From a checkpoint of a small self-supervised image encoder.
Training: soap at rate 0.0015, 9400 steps, batches of 256.
Rows from block 3 of a small self-supervised image encoder, named by matrix and row number. Rows with one number within an expert belong to one neuron, the router's apart. Each number is 200 + 40 x the weight over its row's rms, rounded and kept within 0 to 999. All counts start at 0.
Before each expert's rows are labels from the 100 images, of 14848, where the router gives the expert most weight on average: "patch colour" is the nearest of a few named colours to the mean colour under the peak. Only what is clearly more common there than usual is listed. The data: photos of plants and fungi (iNaturalist).
# router: slot weights (model.blocks.3.mlp.router.weight, 32x192, trained with AdamW), inputs 0-191
# up: expert up (model.blocks.3.mlp.up, 16x48x192), inputs 0-191
# down: expert down (model.blocks.3.mlp.down, 16x192x48, transposed), outputs 0-191

# expert 8
patch colour: grey
router.16,214,170,222,194,145,207,227,197,188,216,144,192,219,153,201,148,274,191,196,194,208,182,165,238,175,210,214,142,186,258,200,139,187,189,186,209,129,145,142,249,212,216,193,222,215,115,198,236,152,254,202,181,229,133,131,207,223,159,199,183,221,239,271,234,187,229,197,169,199,207,229,255,211,200,218,208,240,230,200,107,184,186,240,221,190,182,239,217,246,206,182,220,243,78,184,192,179,179,242,258,271,217,159,236,143,236,112,191,234,181,277,187,206,177,189,163,197,222,204,253,213,152,206,182,192,287,238,197,148,178,185,183,220,171,328,185,175,178,232,206,235,227,214,360,226,245,210,183,217,290,276,154,192,147,129,205,212,188,257,222,173,209,209,142,185,216,135,168,190,148,199,185,209,221,169,196,251,72,189,232,243,211,167,187,195,163,206,267,225,170,201,207
router.17,188,203,208,164,114,169,214,229,210,308,250,123,180,175,177,196,208,290,188,210,239,163,234,247,213,196,174,201,208,247,172,247,238,81,165,199,187,151,231,295,272,223,204,232,257,170,191,165,190,194,212,165,167,218,184,200,196,162,209,177,222,141,212,262,210,219,234,178,237,200,218,237,253,237,206,219,201,214,191,142,210,256,233,187,133,194,139,224,305,218,223,243,221,189,132,201,171,199,175,242,294,235,192,223,208,227,267,192,243,187,235,227,228,161,195,158,181,196,200,245,221,120,175,257,204,228,164,227,173,236,146,170,212,210,120,186,136,213,181,144,181,239,209,263,199,237,223,168,112,219,166,163,171,173,258,186,222,213,226,215,189,232,195,112,92,200,110,202,228,192,140,163,145,237,196,176,248,196,188,217,260,212,146,241,178,174,179,238,110,190,158,197
up.7,178,200,256,171,271,225,132,164,233,214,202,197,240,234,248,220,202,239,208,224,248,232,172,174,110,171,155,211,163,184,170,185,164,127,192,158,298,235,178,254,224,251,242,233,164,182,212,294,238,240,198,259,235,229,157,213,209,222,202,252,228,255,160,257,276,265,158,254,188,197,163,155,210,190,205,183,203,184,281,205,179,202,164,206,215,168,260,194,252,196,233,190,241,196,226,152,213,172,158,160,165,224,303,216,137,278,136,171,256,264,151,236,139,172,115,113,147,174,216,167,221,241,247,143,235,174,183,211,179,240,218,163,211,228,201,199,153,186,166,234,260,237,177,196,209,164,161,243,240,231,200,206,185,242,205,207,167,236,147,266,183,214,180,261,269,202,221,155,166,235,204,222,205,163,270,260,167,217,170,208,155,128,197,149,148,211,196,137,215,263,247,175
down.7,219,155,217,135,88,152,231,127,272,183,208,200,208,198,225,222,173,221,194,209,200,197,184,202,262,204,100,235,207,228,116,257,185,154,189,155,159,221,188,196,206,158,247,206,198,224,262,246,191,134,185,206,160,192,213,210,178,183,188,217,226,209,113,223,234,203,258,150,243,241,236,174,174,198,220,149,217,198,197,274,150,260,269,228,245,226,212,245,225,202,218,188,177,240,181,156,187,218,165,154,178,174,91,188,169,209,234,197,290,242,166,170,155,263,222,226,242,185,169,148,201,185,216,154,231,195,160,164,174,286,153,197,280,174,214,233,229,225,188,166,222,179,163,209,222,193,162,167,219,134,190,187,236,182,236,234,219,179,223,235,148,221,173,120,104,107,164,208,288,235,193,146,250,182,150,201,227,213,213,184,161,253,267,231,191,134,220,288,202,187,257,136
up.8,198,163,206,287,155,213,202,242,173,218,227,256,256,181,158,170,251,195,219,166,156,220,178,241,206,227,211,240,242,180,122,207,213,156,220,247,191,197,149,146,230,159,254,177,208,219,283,195,209,257,173,211,171,201,214,234,246,163,149,225,196,215,157,143,209,238,220,168,165,224,175,166,265,183,258,190,189,196,141,193,230,171,263,213,214,172,176,164,224,227,210,226,206,241,210,228,121,198,187,184,112,284,209,220,195,204,122,210,153,238,177,245,153,230,102,212,256,207,139,240,209,196,178,226,170,256,218,227,234,211,168,144,192,180,139,211,189,200,202,199,213,227,198,231,203,171,134,137,145,207,203,158,214,233,241,189,249,116,177,206,252,254,187,303,329,201,209,226,188,196,146,210,102,180,228,288,182,257,176,199,196,207,108,193,267,149,193,209,174,223,283,274
down.8,224,218,160,275,281,268,224,163,203,184,221,302,210,220,244,171,203,214,176,241,152,173,171,168,212,182,182,188,164,210,179,229,208,220,110,160,197,161,248,195,214,171,175,238,224,266,253,142,230,57,158,233,224,256,185,181,176,177,208,200,237,152,203,203,186,203,167,210,207,202,252,219,193,210,151,245,269,158,163,139,209,168,182,243,153,210,138,166,200,159,180,193,189,241,173,175,183,194,210,247,194,215,209,216,187,202,335,214,221,262,194,220,218,181,247,195,178,217,260,186,150,195,158,266,223,174,284,196,179,177,269,183,211,232,237,207,230,247,150,184,210,134,245,168,221,198,239,155,302,132,221,158,149,247,227,141,230,241,229,161,232,212,211,213,145,236,194,126,188,161,176,155,190,274,141,233,190,165,299,193,123,161,285,195,235,198,174,198,212,213,167,199
up.9,168,173,208,192,181,163,216,191,185,163,207,238,151,152,187,301,225,142,177,165,259,156,162,237,177,160,143,279,223,190,170,177,223,275,214,166,245,227,243,249,278,198,190,222,157,169,169,203,230,249,188,212,230,238,208,132,189,225,201,188,173,197,181,257,163,209,173,186,159,198,208,289,225,189,191,243,174,196,198,220,150,178,177,176,191,165,310,219,206,150,174,226,125,228,212,174,176,215,222,130,199,190,234,149,237,213,211,152,238,240,143,187,245,226,228,79,220,215,189,230,223,216,128,155,163,212,131,176,134,192,208,177,179,240,288,139,260,176,259,178,207,154,230,233,213,355,246,182,156,245,207,205,237,233,214,186,171,217,265,245,127,237,166,183,225,160,177,220,163,227,254,241,169,128,182,215,180,210,242,198,255,259,207,170,166,224,231,163,129,179,227,224
down.9,188,251,204,210,194,249,209,156,197,127,187,183,261,176,195,198,157,243,209,171,238,150,139,285,221,231,184,103,250,197,210,254,179,283,196,280,132,196,228,259,215,156,189,217,235,113,164,219,277,228,253,227,171,128,255,109,173,183,226,169,140,139,194,186,224,226,183,183,204,205,157,167,225,149,181,252,194,145,209,211,265,174,242,195,142,213,161,125,166,275,211,169,123,171,167,149,185,195,161,180,219,209,168,211,237,245,163,196,237,196,174,205,200,202,149,279,189,193,106,269,226,209,193,245,142,201,221,170,150,163,233,178,174,246,186,240,200,197,160,219,210,309,177,197,161,232,216,223,136,211,183,169,242,167,151,229,201,202,215,222,180,197,219,204,260,153,190,181,194,172,149,218,220,133,181,214,164,168,103,212,182,191,160,259,218,173,137,264,167,236,136,204

# expert 3
patch colour: black
router.6,215,143,193,211,254,197,166,197,238,200,203,184,195,153,187,216,239,227,211,209,241,126,213,324,183,183,216,212,270,227,130,192,230,191,204,195,233,208,159,157,201,272,225,240,194,168,208,251,190,238,185,201,173,256,123,280,227,182,198,192,193,191,174,279,160,272,181,195,129,191,220,226,221,129,212,217,210,152,259,163,156,115,249,231,192,159,224,172,241,238,187,243,234,137,162,197,31,146,253,208,223,242,251,270,150,176,168,167,222,178,175,183,218,169,147,227,212,235,268,225,188,178,198,196,171,288,292,204,174,212,237,185,132,213,215,165,217,155,211,147,181,189,256,197,211,154,176,150,172,177,214,192,118,159,174,288,188,274,242,182,182,219,209,203,181,209,164,185,254,199,218,151,193,241,201,163,216,207,142,217,275,134,197,229,251,233,181,171,197,174,208,198
router.7,166,209,238,191,131,219,242,203,221,167,144,163,230,201,210,181,232,180,150,133,237,228,162,126,225,240,155,228,185,161,245,154,180,186,226,241,198,185,190,168,191,129,140,197,235,190,181,182,183,146,253,251,236,178,246,151,221,223,202,199,200,219,234,205,281,215,166,239,267,176,160,175,208,202,138,178,208,203,214,290,180,215,160,187,208,217,227,247,224,171,212,198,149,181,216,234,449,237,157,145,157,206,151,163,223,232,178,230,229,197,170,265,217,258,236,210,231,268,117,136,202,195,249,154,171,174,138,195,234,159,202,231,198,281,132,183,192,233,180,218,218,175,151,175,199,215,194,241,218,175,226,179,259,173,201,182,224,156,203,257,136,215,182,171,197,206,218,155,210,170,247,219,188,188,208,173,211,205,298,140,250,247,184,223,176,178,180,198,246,204,204,139
up.7,198,151,209,190,133,203,184,209,226,153,193,133,160,262,184,266,209,159,264,199,63,196,226,214,154,158,232,195,159,167,291,228,167,153,155,252,184,239,235,165,212,209,224,229,260,239,179,208,180,252,235,169,166,205,217,229,228,208,136,163,145,174,165,143,173,227,190,305,237,189,178,237,200,202,187,278,166,233,243,209,268,213,187,242,229,168,232,243,243,136,153,234,251,202,163,221,289,302,237,285,250,187,227,191,197,174,196,249,175,206,96,204,199,206,254,154,226,253,223,190,223,265,197,198,233,123,199,220,268,200,246,172,174,203,232,198,200,205,297,233,175,187,203,223,143,221,165,183,281,191,179,151,175,167,242,220,172,177,174,223,210,246,196,239,194,239,191,164,158,210,259,191,216,226,186,175,276,189,205,226,191,166,218,262,197,265,241,260,209,198,255,184
down.7,245,245,159,198,184,218,202,197,154,226,245,176,177,145,241,183,221,326,167,210,279,235,190,232,181,178,198,153,208,180,235,229,278,166,207,164,289,188,205,239,177,290,190,171,265,161,177,250,231,223,217,206,175,183,222,191,183,235,199,195,248,232,78,232,178,216,253,229,176,209,159,190,205,225,191,162,248,198,211,214,231,178,173,184,122,198,193,242,206,118,178,228,244,244,224,235,247,167,185,176,190,194,179,213,197,203,125,173,231,207,143,189,223,242,121,216,206,90,201,200,180,258,156,194,171,229,138,178,160,141,242,245,284,262,180,187,155,235,144,149,185,235,241,141,216,245,264,148,298,174,185,233,178,236,199,270,198,220,173,205,180,221,167,127,196,227,210,219,146,214,146,198,188,174,257,193,233,184,306,190,207,181,224,165,190,292,193,217,245,147,228,237
up.8,220,157,172,151,191,224,202,186,84,250,116,180,301,219,156,232,156,197,186,203,248,216,152,176,241,222,220,197,175,253,225,124,217,170,165,179,232,166,184,244,254,223,192,230,168,152,196,188,194,165,164,200,125,175,238,179,195,159,144,198,70,167,154,198,288,210,253,213,163,207,206,240,216,171,182,186,135,228,299,199,184,189,152,170,188,146,176,182,177,196,218,130,256,182,155,252,118,189,180,199,239,222,249,152,208,199,113,275,184,240,228,193,224,190,151,207,228,245,242,248,131,179,140,244,146,172,143,191,270,174,155,184,131,204,246,151,220,199,225,204,204,198,183,199,136,213,229,243,258,182,231,200,190,161,197,212,203,157,199,180,175,247,199,164,186,211,214,192,174,199,222,180,255,122,211,201,154,164,221,256,263,181,140,274,235,187,226,254,221,265,217,135
down.8,167,161,168,178,263,133,260,151,186,214,235,172,172,249,263,117,197,208,170,192,217,204,189,238,118,142,224,197,149,268,201,233,179,178,211,228,143,261,196,266,157,209,177,248,196,190,280,176,212,263,227,262,189,242,187,172,186,240,156,184,149,168,124,216,229,146,177,178,187,235,267,263,225,150,125,217,168,171,263,256,169,199,193,186,201,282,224,221,210,200,193,185,139,174,191,277,223,227,225,191,190,234,228,200,211,214,224,141,220,318,251,224,273,181,231,243,168,245,192,196,150,191,256,205,187,184,213,187,215,225,203,227,250,211,220,225,176,204,260,159,221,226,163,213,245,216,188,274,200,263,259,184,168,200,151,134,181,230,205,196,209,192,232,220,295,243,188,263,183,245,271,138,212,235,170,193,130,259,145,193,170,268,214,144,216,162,186,98,180,244,189,183
up.9,206,225,174,186,196,219,203,266,131,162,255,151,180,228,196,145,192,226,184,220,271,195,238,121,266,222,239,294,215,77,209,220,141,140,234,175,185,179,248,239,242,159,167,278,182,134,193,197,176,205,245,269,259,225,249,240,193,167,238,166,206,112,143,281,161,243,134,185,238,183,180,218,184,176,226,222,119,149,220,168,149,205,215,242,136,241,187,198,165,212,223,244,159,230,222,184,167,264,218,187,275,184,143,232,206,253,157,167,245,200,189,182,215,198,236,166,219,151,237,278,213,183,204,256,109,157,233,213,246,184,183,203,207,131,164,259,287,176,210,177,201,186,216,92,233,152,189,182,182,170,189,176,234,281,177,161,164,239,228,183,192,186,226,167,159,143,246,210,224,192,152,192,245,221,157,208,180,175,210,145,223,210,192,205,262,206,199,202,139,181,205,188
down.9,216,206,180,228,120,201,126,180,218,181,154,157,218,240,279,181,237,169,183,224,192,174,200,107,115,207,209,158,240,215,218,228,204,128,109,196,150,147,237,285,225,197,166,241,199,214,177,233,174,192,189,274,114,166,235,197,248,200,263,252,235,249,174,176,128,208,234,235,205,208,196,239,206,184,224,210,274,202,228,157,233,246,226,200,181,151,247,200,206,165,199,218,184,198,202,198,236,196,216,236,235,172,245,87,285,272,193,214,225,200,155,199,220,224,209,256,242,91,184,252,223,223,187,306,218,192,245,130,179,197,172,182,218,255,139,159,134,180,201,209,214,167,196,290,184,153,214,184,145,212,195,224,203,220,219,189,200,155,218,166,203,202,108,148,279,148,258,240,222,171,254,185,195,254,178,186,220,186,211,197,126,240,175,219,227,248,200,214,120,171,185,211

# expert 4
patch colour: black
router.8,212,193,263,209,231,192,244,164,201,168,191,136,205,215,164,231,207,286,248,218,253,178,272,208,108,220,179,234,211,218,150,143,201,269,212,165,197,203,213,252,161,194,128,273,191,216,217,126,170,208,183,197,196,195,194,237,249,131,201,236,214,284,161,240,218,210,255,281,260,219,206,227,241,289,209,213,112,134,222,217,177,103,207,187,144,231,289,162,186,224,271,270,185,141,204,195,187,214,169,172,169,201,208,237,256,177,158,227,202,180,221,209,157,154,202,221,231,223,209,192,232,172,233,240,200,214,213,157,204,207,258,192,157,145,220,184,177,164,181,198,169,222,192,132,265,166,252,211,189,269,211,89,191,160,275,124,201,215,249,202,210,196,237,211,169,178,118,131,178,215,216,135,234,301,217,230,135,182,210,211,211,220,168,194,184,178,229,238,229,158,139,226
router.9,144,165,263,129,186,249,199,206,174,152,145,185,295,227,162,201,136,223,104,183,282,165,175,163,194,258,211,186,146,133,298,195,139,211,215,239,188,126,208,208,187,136,176,179,194,202,130,149,133,128,236,191,227,229,211,219,227,213,207,168,231,184,297,177,245,138,113,164,244,168,172,254,220,217,159,148,212,228,161,190,195,268,172,200,239,244,217,202,180,171,207,190,117,221,173,262,261,237,164,141,178,242,158,187,196,231,188,260,200,195,142,206,267,224,241,193,249,243,184,216,163,221,210,204,142,128,211,166,270,142,254,233,215,253,228,222,130,262,208,233,194,160,175,235,165,202,172,182,217,208,191,231,161,158,257,205,180,182,221,190,133,116,224,197,235,170,221,217,224,176,217,208,176,200,228,110,202,227,176,145,228,224,176,211,217,244,213,205,251,215,238,165
up.7,172,227,207,193,188,158,311,177,199,188,209,206,244,236,239,296,224,276,191,244,133,143,312,199,207,206,136,197,135,226,169,108,199,208,213,242,186,149,220,187,165,212,255,129,226,174,164,170,215,170,183,154,192,235,213,196,200,225,168,230,245,216,170,195,241,252,241,180,180,188,269,166,158,216,233,189,229,183,103,162,197,196,212,200,268,264,204,208,191,217,194,179,196,202,132,188,202,153,256,166,216,198,190,167,256,215,201,238,226,215,203,199,235,175,140,98,166,269,286,189,261,170,207,162,223,210,237,205,165,187,219,210,235,168,220,263,137,192,209,248,165,257,200,127,195,159,182,145,160,239,233,206,260,165,263,201,234,169,241,215,167,195,179,216,296,264,197,243,197,177,188,125,189,271,192,187,212,227,210,227,197,202,182,260,278,207,151,183,87,231,208,254
down.7,223,165,130,217,189,181,177,149,220,192,136,171,198,205,174,188,249,206,183,166,149,208,246,159,203,169,196,187,210,183,189,253,228,165,181,168,241,232,236,199,191,225,175,179,187,119,138,189,264,266,217,196,250,207,167,202,176,258,172,277,201,217,216,158,179,162,212,255,317,187,248,238,228,258,250,219,210,230,208,223,281,174,212,221,150,155,111,190,180,224,197,124,204,236,192,166,150,245,195,150,227,202,177,246,195,135,201,136,183,248,206,266,167,175,208,289,209,204,204,242,215,164,200,97,182,182,273,150,169,171,217,231,208,184,237,180,263,186,243,107,159,219,142,307,230,163,214,163,205,235,220,228,185,115,169,198,230,156,141,167,202,210,286,165,162,151,164,177,204,93,219,200,196,167,245,200,205,179,243,174,127,114,187,169,211,226,222,235,151,215,172,222
up.8,192,237,146,203,226,197,213,121,176,188,249,244,235,169,229,202,211,198,132,193,152,197,306,168,244,287,123,128,187,178,155,252,199,140,147,196,229,230,122,183,117,197,177,183,199,195,256,243,194,227,251,201,185,172,251,241,245,171,158,206,168,154,125,210,201,195,210,168,263,189,259,196,218,172,214,254,110,257,271,203,247,224,255,205,130,208,213,174,190,190,216,230,160,223,227,183,183,160,214,123,190,200,150,181,211,192,186,254,253,237,240,192,156,250,166,198,285,124,179,176,191,159,159,185,240,199,339,212,225,278,197,223,245,217,248,169,233,217,182,208,226,172,184,209,237,229,227,157,169,223,157,172,181,133,268,191,235,160,230,194,205,197,226,186,182,167,220,221,235,160,107,197,149,139,222,125,194,215,249,144,214,190,146,221,149,216,173,252,212,220,178,183
down.8,207,187,167,150,231,282,152,158,249,195,162,222,214,199,234,193,193,233,188,259,206,226,186,138,143,191,188,203,154,161,125,251,276,159,198,150,203,185,187,183,167,168,125,127,213,272,235,194,265,200,179,193,235,156,206,187,172,176,177,202,196,137,175,209,161,205,187,177,138,241,171,193,214,246,191,258,149,138,225,186,228,135,161,112,171,212,245,229,118,213,202,149,246,167,151,244,159,207,172,242,148,225,241,183,163,256,230,155,222,204,211,233,136,197,180,250,167,189,203,124,174,159,159,160,128,169,336,178,204,153,242,192,148,180,189,285,133,243,228,265,162,277,238,262,213,187,253,224,248,185,202,207,212,174,178,251,228,230,246,266,204,252,263,238,242,198,173,179,137,162,251,235,184,247,190,262,229,202,222,194,196,190,194,158,213,237,268,162,184,177,181,212
up.9,220,213,212,179,205,204,225,160,181,183,166,274,250,207,198,199,195,170,221,221,183,154,116,161,143,156,153,145,166,155,198,183,205,99,162,223,210,193,204,151,221,204,217,119,230,194,148,199,228,258,130,245,214,171,179,142,142,257,184,238,292,179,270,194,222,202,277,214,185,218,218,153,247,208,233,203,237,194,184,218,194,207,226,211,305,233,151,246,263,236,214,182,216,243,164,182,92,230,158,245,286,181,187,210,132,157,223,163,176,195,187,205,181,194,212,154,89,200,225,135,234,184,195,190,196,212,240,175,150,209,159,218,230,162,242,167,301,158,259,227,196,211,209,247,160,191,169,152,156,213,221,251,215,198,117,203,245,219,244,192,192,220,213,246,223,227,198,264,200,191,179,130,126,184,216,168,181,253,121,190,178,121,214,155,269,208,143,211,241,197,271,183
down.9,209,244,180,192,249,147,215,132,183,237,164,146,224,227,176,205,225,174,148,175,256,150,152,272,238,155,255,259,248,218,205,255,188,132,198,180,262,179,225,228,143,257,182,164,191,190,174,231,133,197,148,293,145,217,238,138,161,201,234,198,121,199,217,153,162,147,162,225,209,191,168,186,168,228,208,183,218,171,314,255,234,211,171,202,189,152,192,223,222,196,152,293,238,255,193,156,241,180,187,180,228,244,228,251,204,196,202,133,171,214,149,228,245,163,190,180,328,200,215,164,208,214,261,171,219,175,215,205,177,186,230,179,241,178,133,217,83,169,205,189,185,131,140,226,250,180,202,225,252,154,173,192,244,232,189,208,236,159,242,147,169,172,226,231,181,296,190,179,216,154,173,249,240,187,194,220,227,147,254,252,186,214,199,260,251,215,188,173,242,207,251,123

# expert 12
patch colour: pink; white
router.24,130,156,302,155,201,171,226,175,126,125,251,231,176,208,222,208,198,158,249,237,282,136,127,217,152,217,246,218,167,155,272,254,271,221,167,187,216,200,151,189,242,152,240,188,177,233,196,163,214,195,217,278,218,200,213,154,300,203,170,173,254,304,201,210,191,166,227,222,162,180,229,189,303,181,172,227,227,273,197,216,211,258,179,179,199,224,156,210,207,250,238,184,173,218,247,238,204,169,203,180,219,187,127,228,174,262,166,171,192,271,166,212,225,209,184,190,171,188,160,192,241,215,207,127,189,173,170,227,197,214,166,170,143,199,169,167,174,255,186,157,264,169,224,272,100,208,173,196,207,269,197,207,180,141,223,215,240,202,257,204,157,212,212,192,221,214,188,185,258,232,287,240,179,115,192,137,244,169,170,152,234,194,220,231,167,127,174,252,222,176,115,206
router.25,254,269,192,169,217,206,228,220,151,171,218,279,203,229,191,233,184,226,197,196,216,142,187,280,169,141,197,215,180,242,214,216,266,190,167,218,229,171,192,219,184,221,193,239,200,157,213,226,224,209,170,274,240,177,141,240,195,218,212,215,176,197,170,236,162,211,267,219,125,210,221,201,230,62,250,219,166,238,280,264,221,241,268,157,200,171,107,178,233,190,177,125,208,210,191,165,92,172,189,186,241,114,218,252,194,207,172,206,202,234,204,164,231,170,115,182,215,179,236,193,278,216,190,182,218,205,121,239,203,238,199,118,201,231,201,152,200,252,164,169,222,205,260,297,175,208,226,191,236,182,196,171,118,208,194,235,194,274,240,190,205,199,193,213,200,197,189,262,267,205,222,287,192,60,180,298,213,194,134,172,230,183,176,187,182,188,187,235,188,211,197,223
up.7,223,252,145,252,189,245,227,214,213,249,216,213,186,194,217,265,205,253,119,145,204,158,223,127,83,210,244,153,105,171,271,232,199,257,171,216,179,173,253,223,252,179,236,168,202,203,230,156,172,240,241,249,142,282,219,152,192,177,114,171,171,233,203,185,225,160,192,144,128,190,178,203,229,152,219,158,228,278,179,191,197,260,177,210,187,208,231,170,131,170,228,147,141,249,189,172,120,187,166,240,183,215,158,181,200,278,256,254,176,175,221,217,249,266,225,209,214,212,218,214,150,173,112,190,195,186,211,126,221,202,228,176,161,246,243,178,220,244,192,192,228,173,204,274,181,236,223,248,241,221,115,175,226,262,184,190,235,169,224,178,184,239,179,202,241,169,220,227,226,231,266,192,166,201,215,263,186,203,225,266,250,197,221,158,235,208,229,106,266,174,127,213
down.7,209,260,187,211,215,163,283,227,159,192,178,193,213,216,265,165,187,172,290,216,242,135,199,196,280,150,195,239,323,283,252,176,229,244,215,242,136,183,128,269,208,218,202,263,196,268,222,208,196,109,157,246,173,182,197,206,173,203,154,204,223,173,207,195,209,157,217,185,210,217,214,219,180,161,213,154,173,65,161,171,130,175,142,233,166,201,143,274,253,153,281,202,217,255,213,152,239,188,237,206,260,175,261,161,260,223,181,180,149,165,232,213,210,223,227,239,224,225,198,269,129,144,148,215,190,148,179,166,188,196,187,184,233,204,198,222,192,179,113,184,189,214,200,197,262,233,174,159,170,186,222,140,183,195,196,229,210,249,150,187,172,164,217,242,190,138,211,143,231,187,184,215,217,171,154,140,182,92,166,178,228,213,189,205,206,230,264,218,255,162,164,196
up.8,201,159,193,251,139,186,172,243,258,242,211,215,210,208,236,196,235,262,178,156,209,60,145,169,92,232,130,218,192,200,263,225,205,186,223,200,278,184,225,252,262,37,199,248,201,236,197,90,173,133,271,179,201,232,183,143,181,187,177,188,222,280,289,213,208,250,156,167,202,189,199,291,162,223,197,213,229,232,282,243,196,157,204,231,205,189,119,239,198,99,221,188,150,186,230,201,114,217,232,207,232,266,210,213,196,261,216,224,213,213,218,244,263,248,181,199,233,258,151,181,241,220,232,177,157,196,206,166,185,195,221,197,241,214,215,183,249,247,183,203,225,235,186,242,205,237,177,185,180,203,193,280,180,168,155,197,220,245,184,169,232,185,218,193,232,177,191,208,201,239,183,226,201,236,216,252,196,203,221,222,240,206,205,173,216,255,255,208,279,196,203,186
down.8,185,205,177,163,217,210,206,187,183,140,201,177,215,180,238,176,238,215,149,264,245,199,202,259,227,234,186,211,222,279,224,159,206,129,179,210,215,182,255,255,176,201,213,252,141,213,216,243,213,167,131,173,205,168,239,189,203,210,171,180,214,103,248,177,206,189,326,163,209,186,206,199,211,193,130,235,210,185,245,241,226,263,167,257,160,239,214,316,206,161,226,163,201,177,156,161,137,169,253,185,226,154,153,149,170,242,251,192,190,210,169,253,218,256,244,214,214,295,230,206,195,179,119,139,210,241,241,245,146,254,230,241,218,184,251,187,145,177,225,208,233,157,190,207,272,233,210,256,260,166,214,185,219,277,279,238,158,205,146,200,173,167,240,198,143,246,213,206,217,241,112,145,229,236,201,212,216,248,225,183,247,177,203,140,199,173,233,268,207,274,160,101
up.9,239,206,180,171,220,236,206,132,193,207,271,131,177,188,220,191,174,257,215,171,178,228,333,129,225,161,223,186,149,207,241,237,169,201,198,188,158,231,246,254,240,185,178,206,195,203,211,178,195,230,238,255,194,175,238,151,133,234,230,186,195,181,312,222,201,166,232,268,228,221,186,218,194,257,169,190,91,125,176,194,242,150,135,171,212,276,132,219,212,175,227,195,199,215,170,195,120,347,138,216,114,197,167,229,176,189,192,248,190,191,183,209,209,225,163,246,216,214,210,162,155,191,231,180,237,145,269,237,202,149,217,193,250,192,213,207,254,254,181,210,260,138,231,132,224,257,169,166,157,195,201,231,252,244,209,156,190,203,210,200,108,207,227,179,157,245,209,175,236,150,236,180,222,222,115,209,166,222,182,173,186,241,132,156,150,234,202,145,185,227,174,198
down.9,250,168,181,198,121,180,217,270,202,172,153,168,261,128,180,249,178,149,193,168,224,205,261,152,150,198,185,288,222,238,238,162,212,172,204,290,252,174,205,167,249,239,205,218,169,167,178,136,183,90,127,242,160,193,204,192,164,168,193,263,191,208,263,134,279,206,203,163,204,174,165,154,188,165,204,153,223,230,233,251,188,201,243,234,213,223,254,168,177,253,211,224,212,246,291,145,188,177,213,217,142,191,235,151,137,220,243,208,197,206,197,216,161,221,199,200,155,176,172,206,253,181,165,165,107,163,205,209,231,185,171,196,160,263,188,201,54,261,212,250,202,212,244,273,227,214,148,195,182,239,199,215,176,205,191,214,230,204,178,201,184,238,220,241,255,189,224,164,183,134,274,181,140,129,197,167,263,175,215,279,171,212,241,207,176,279,152,251,211,210,159,213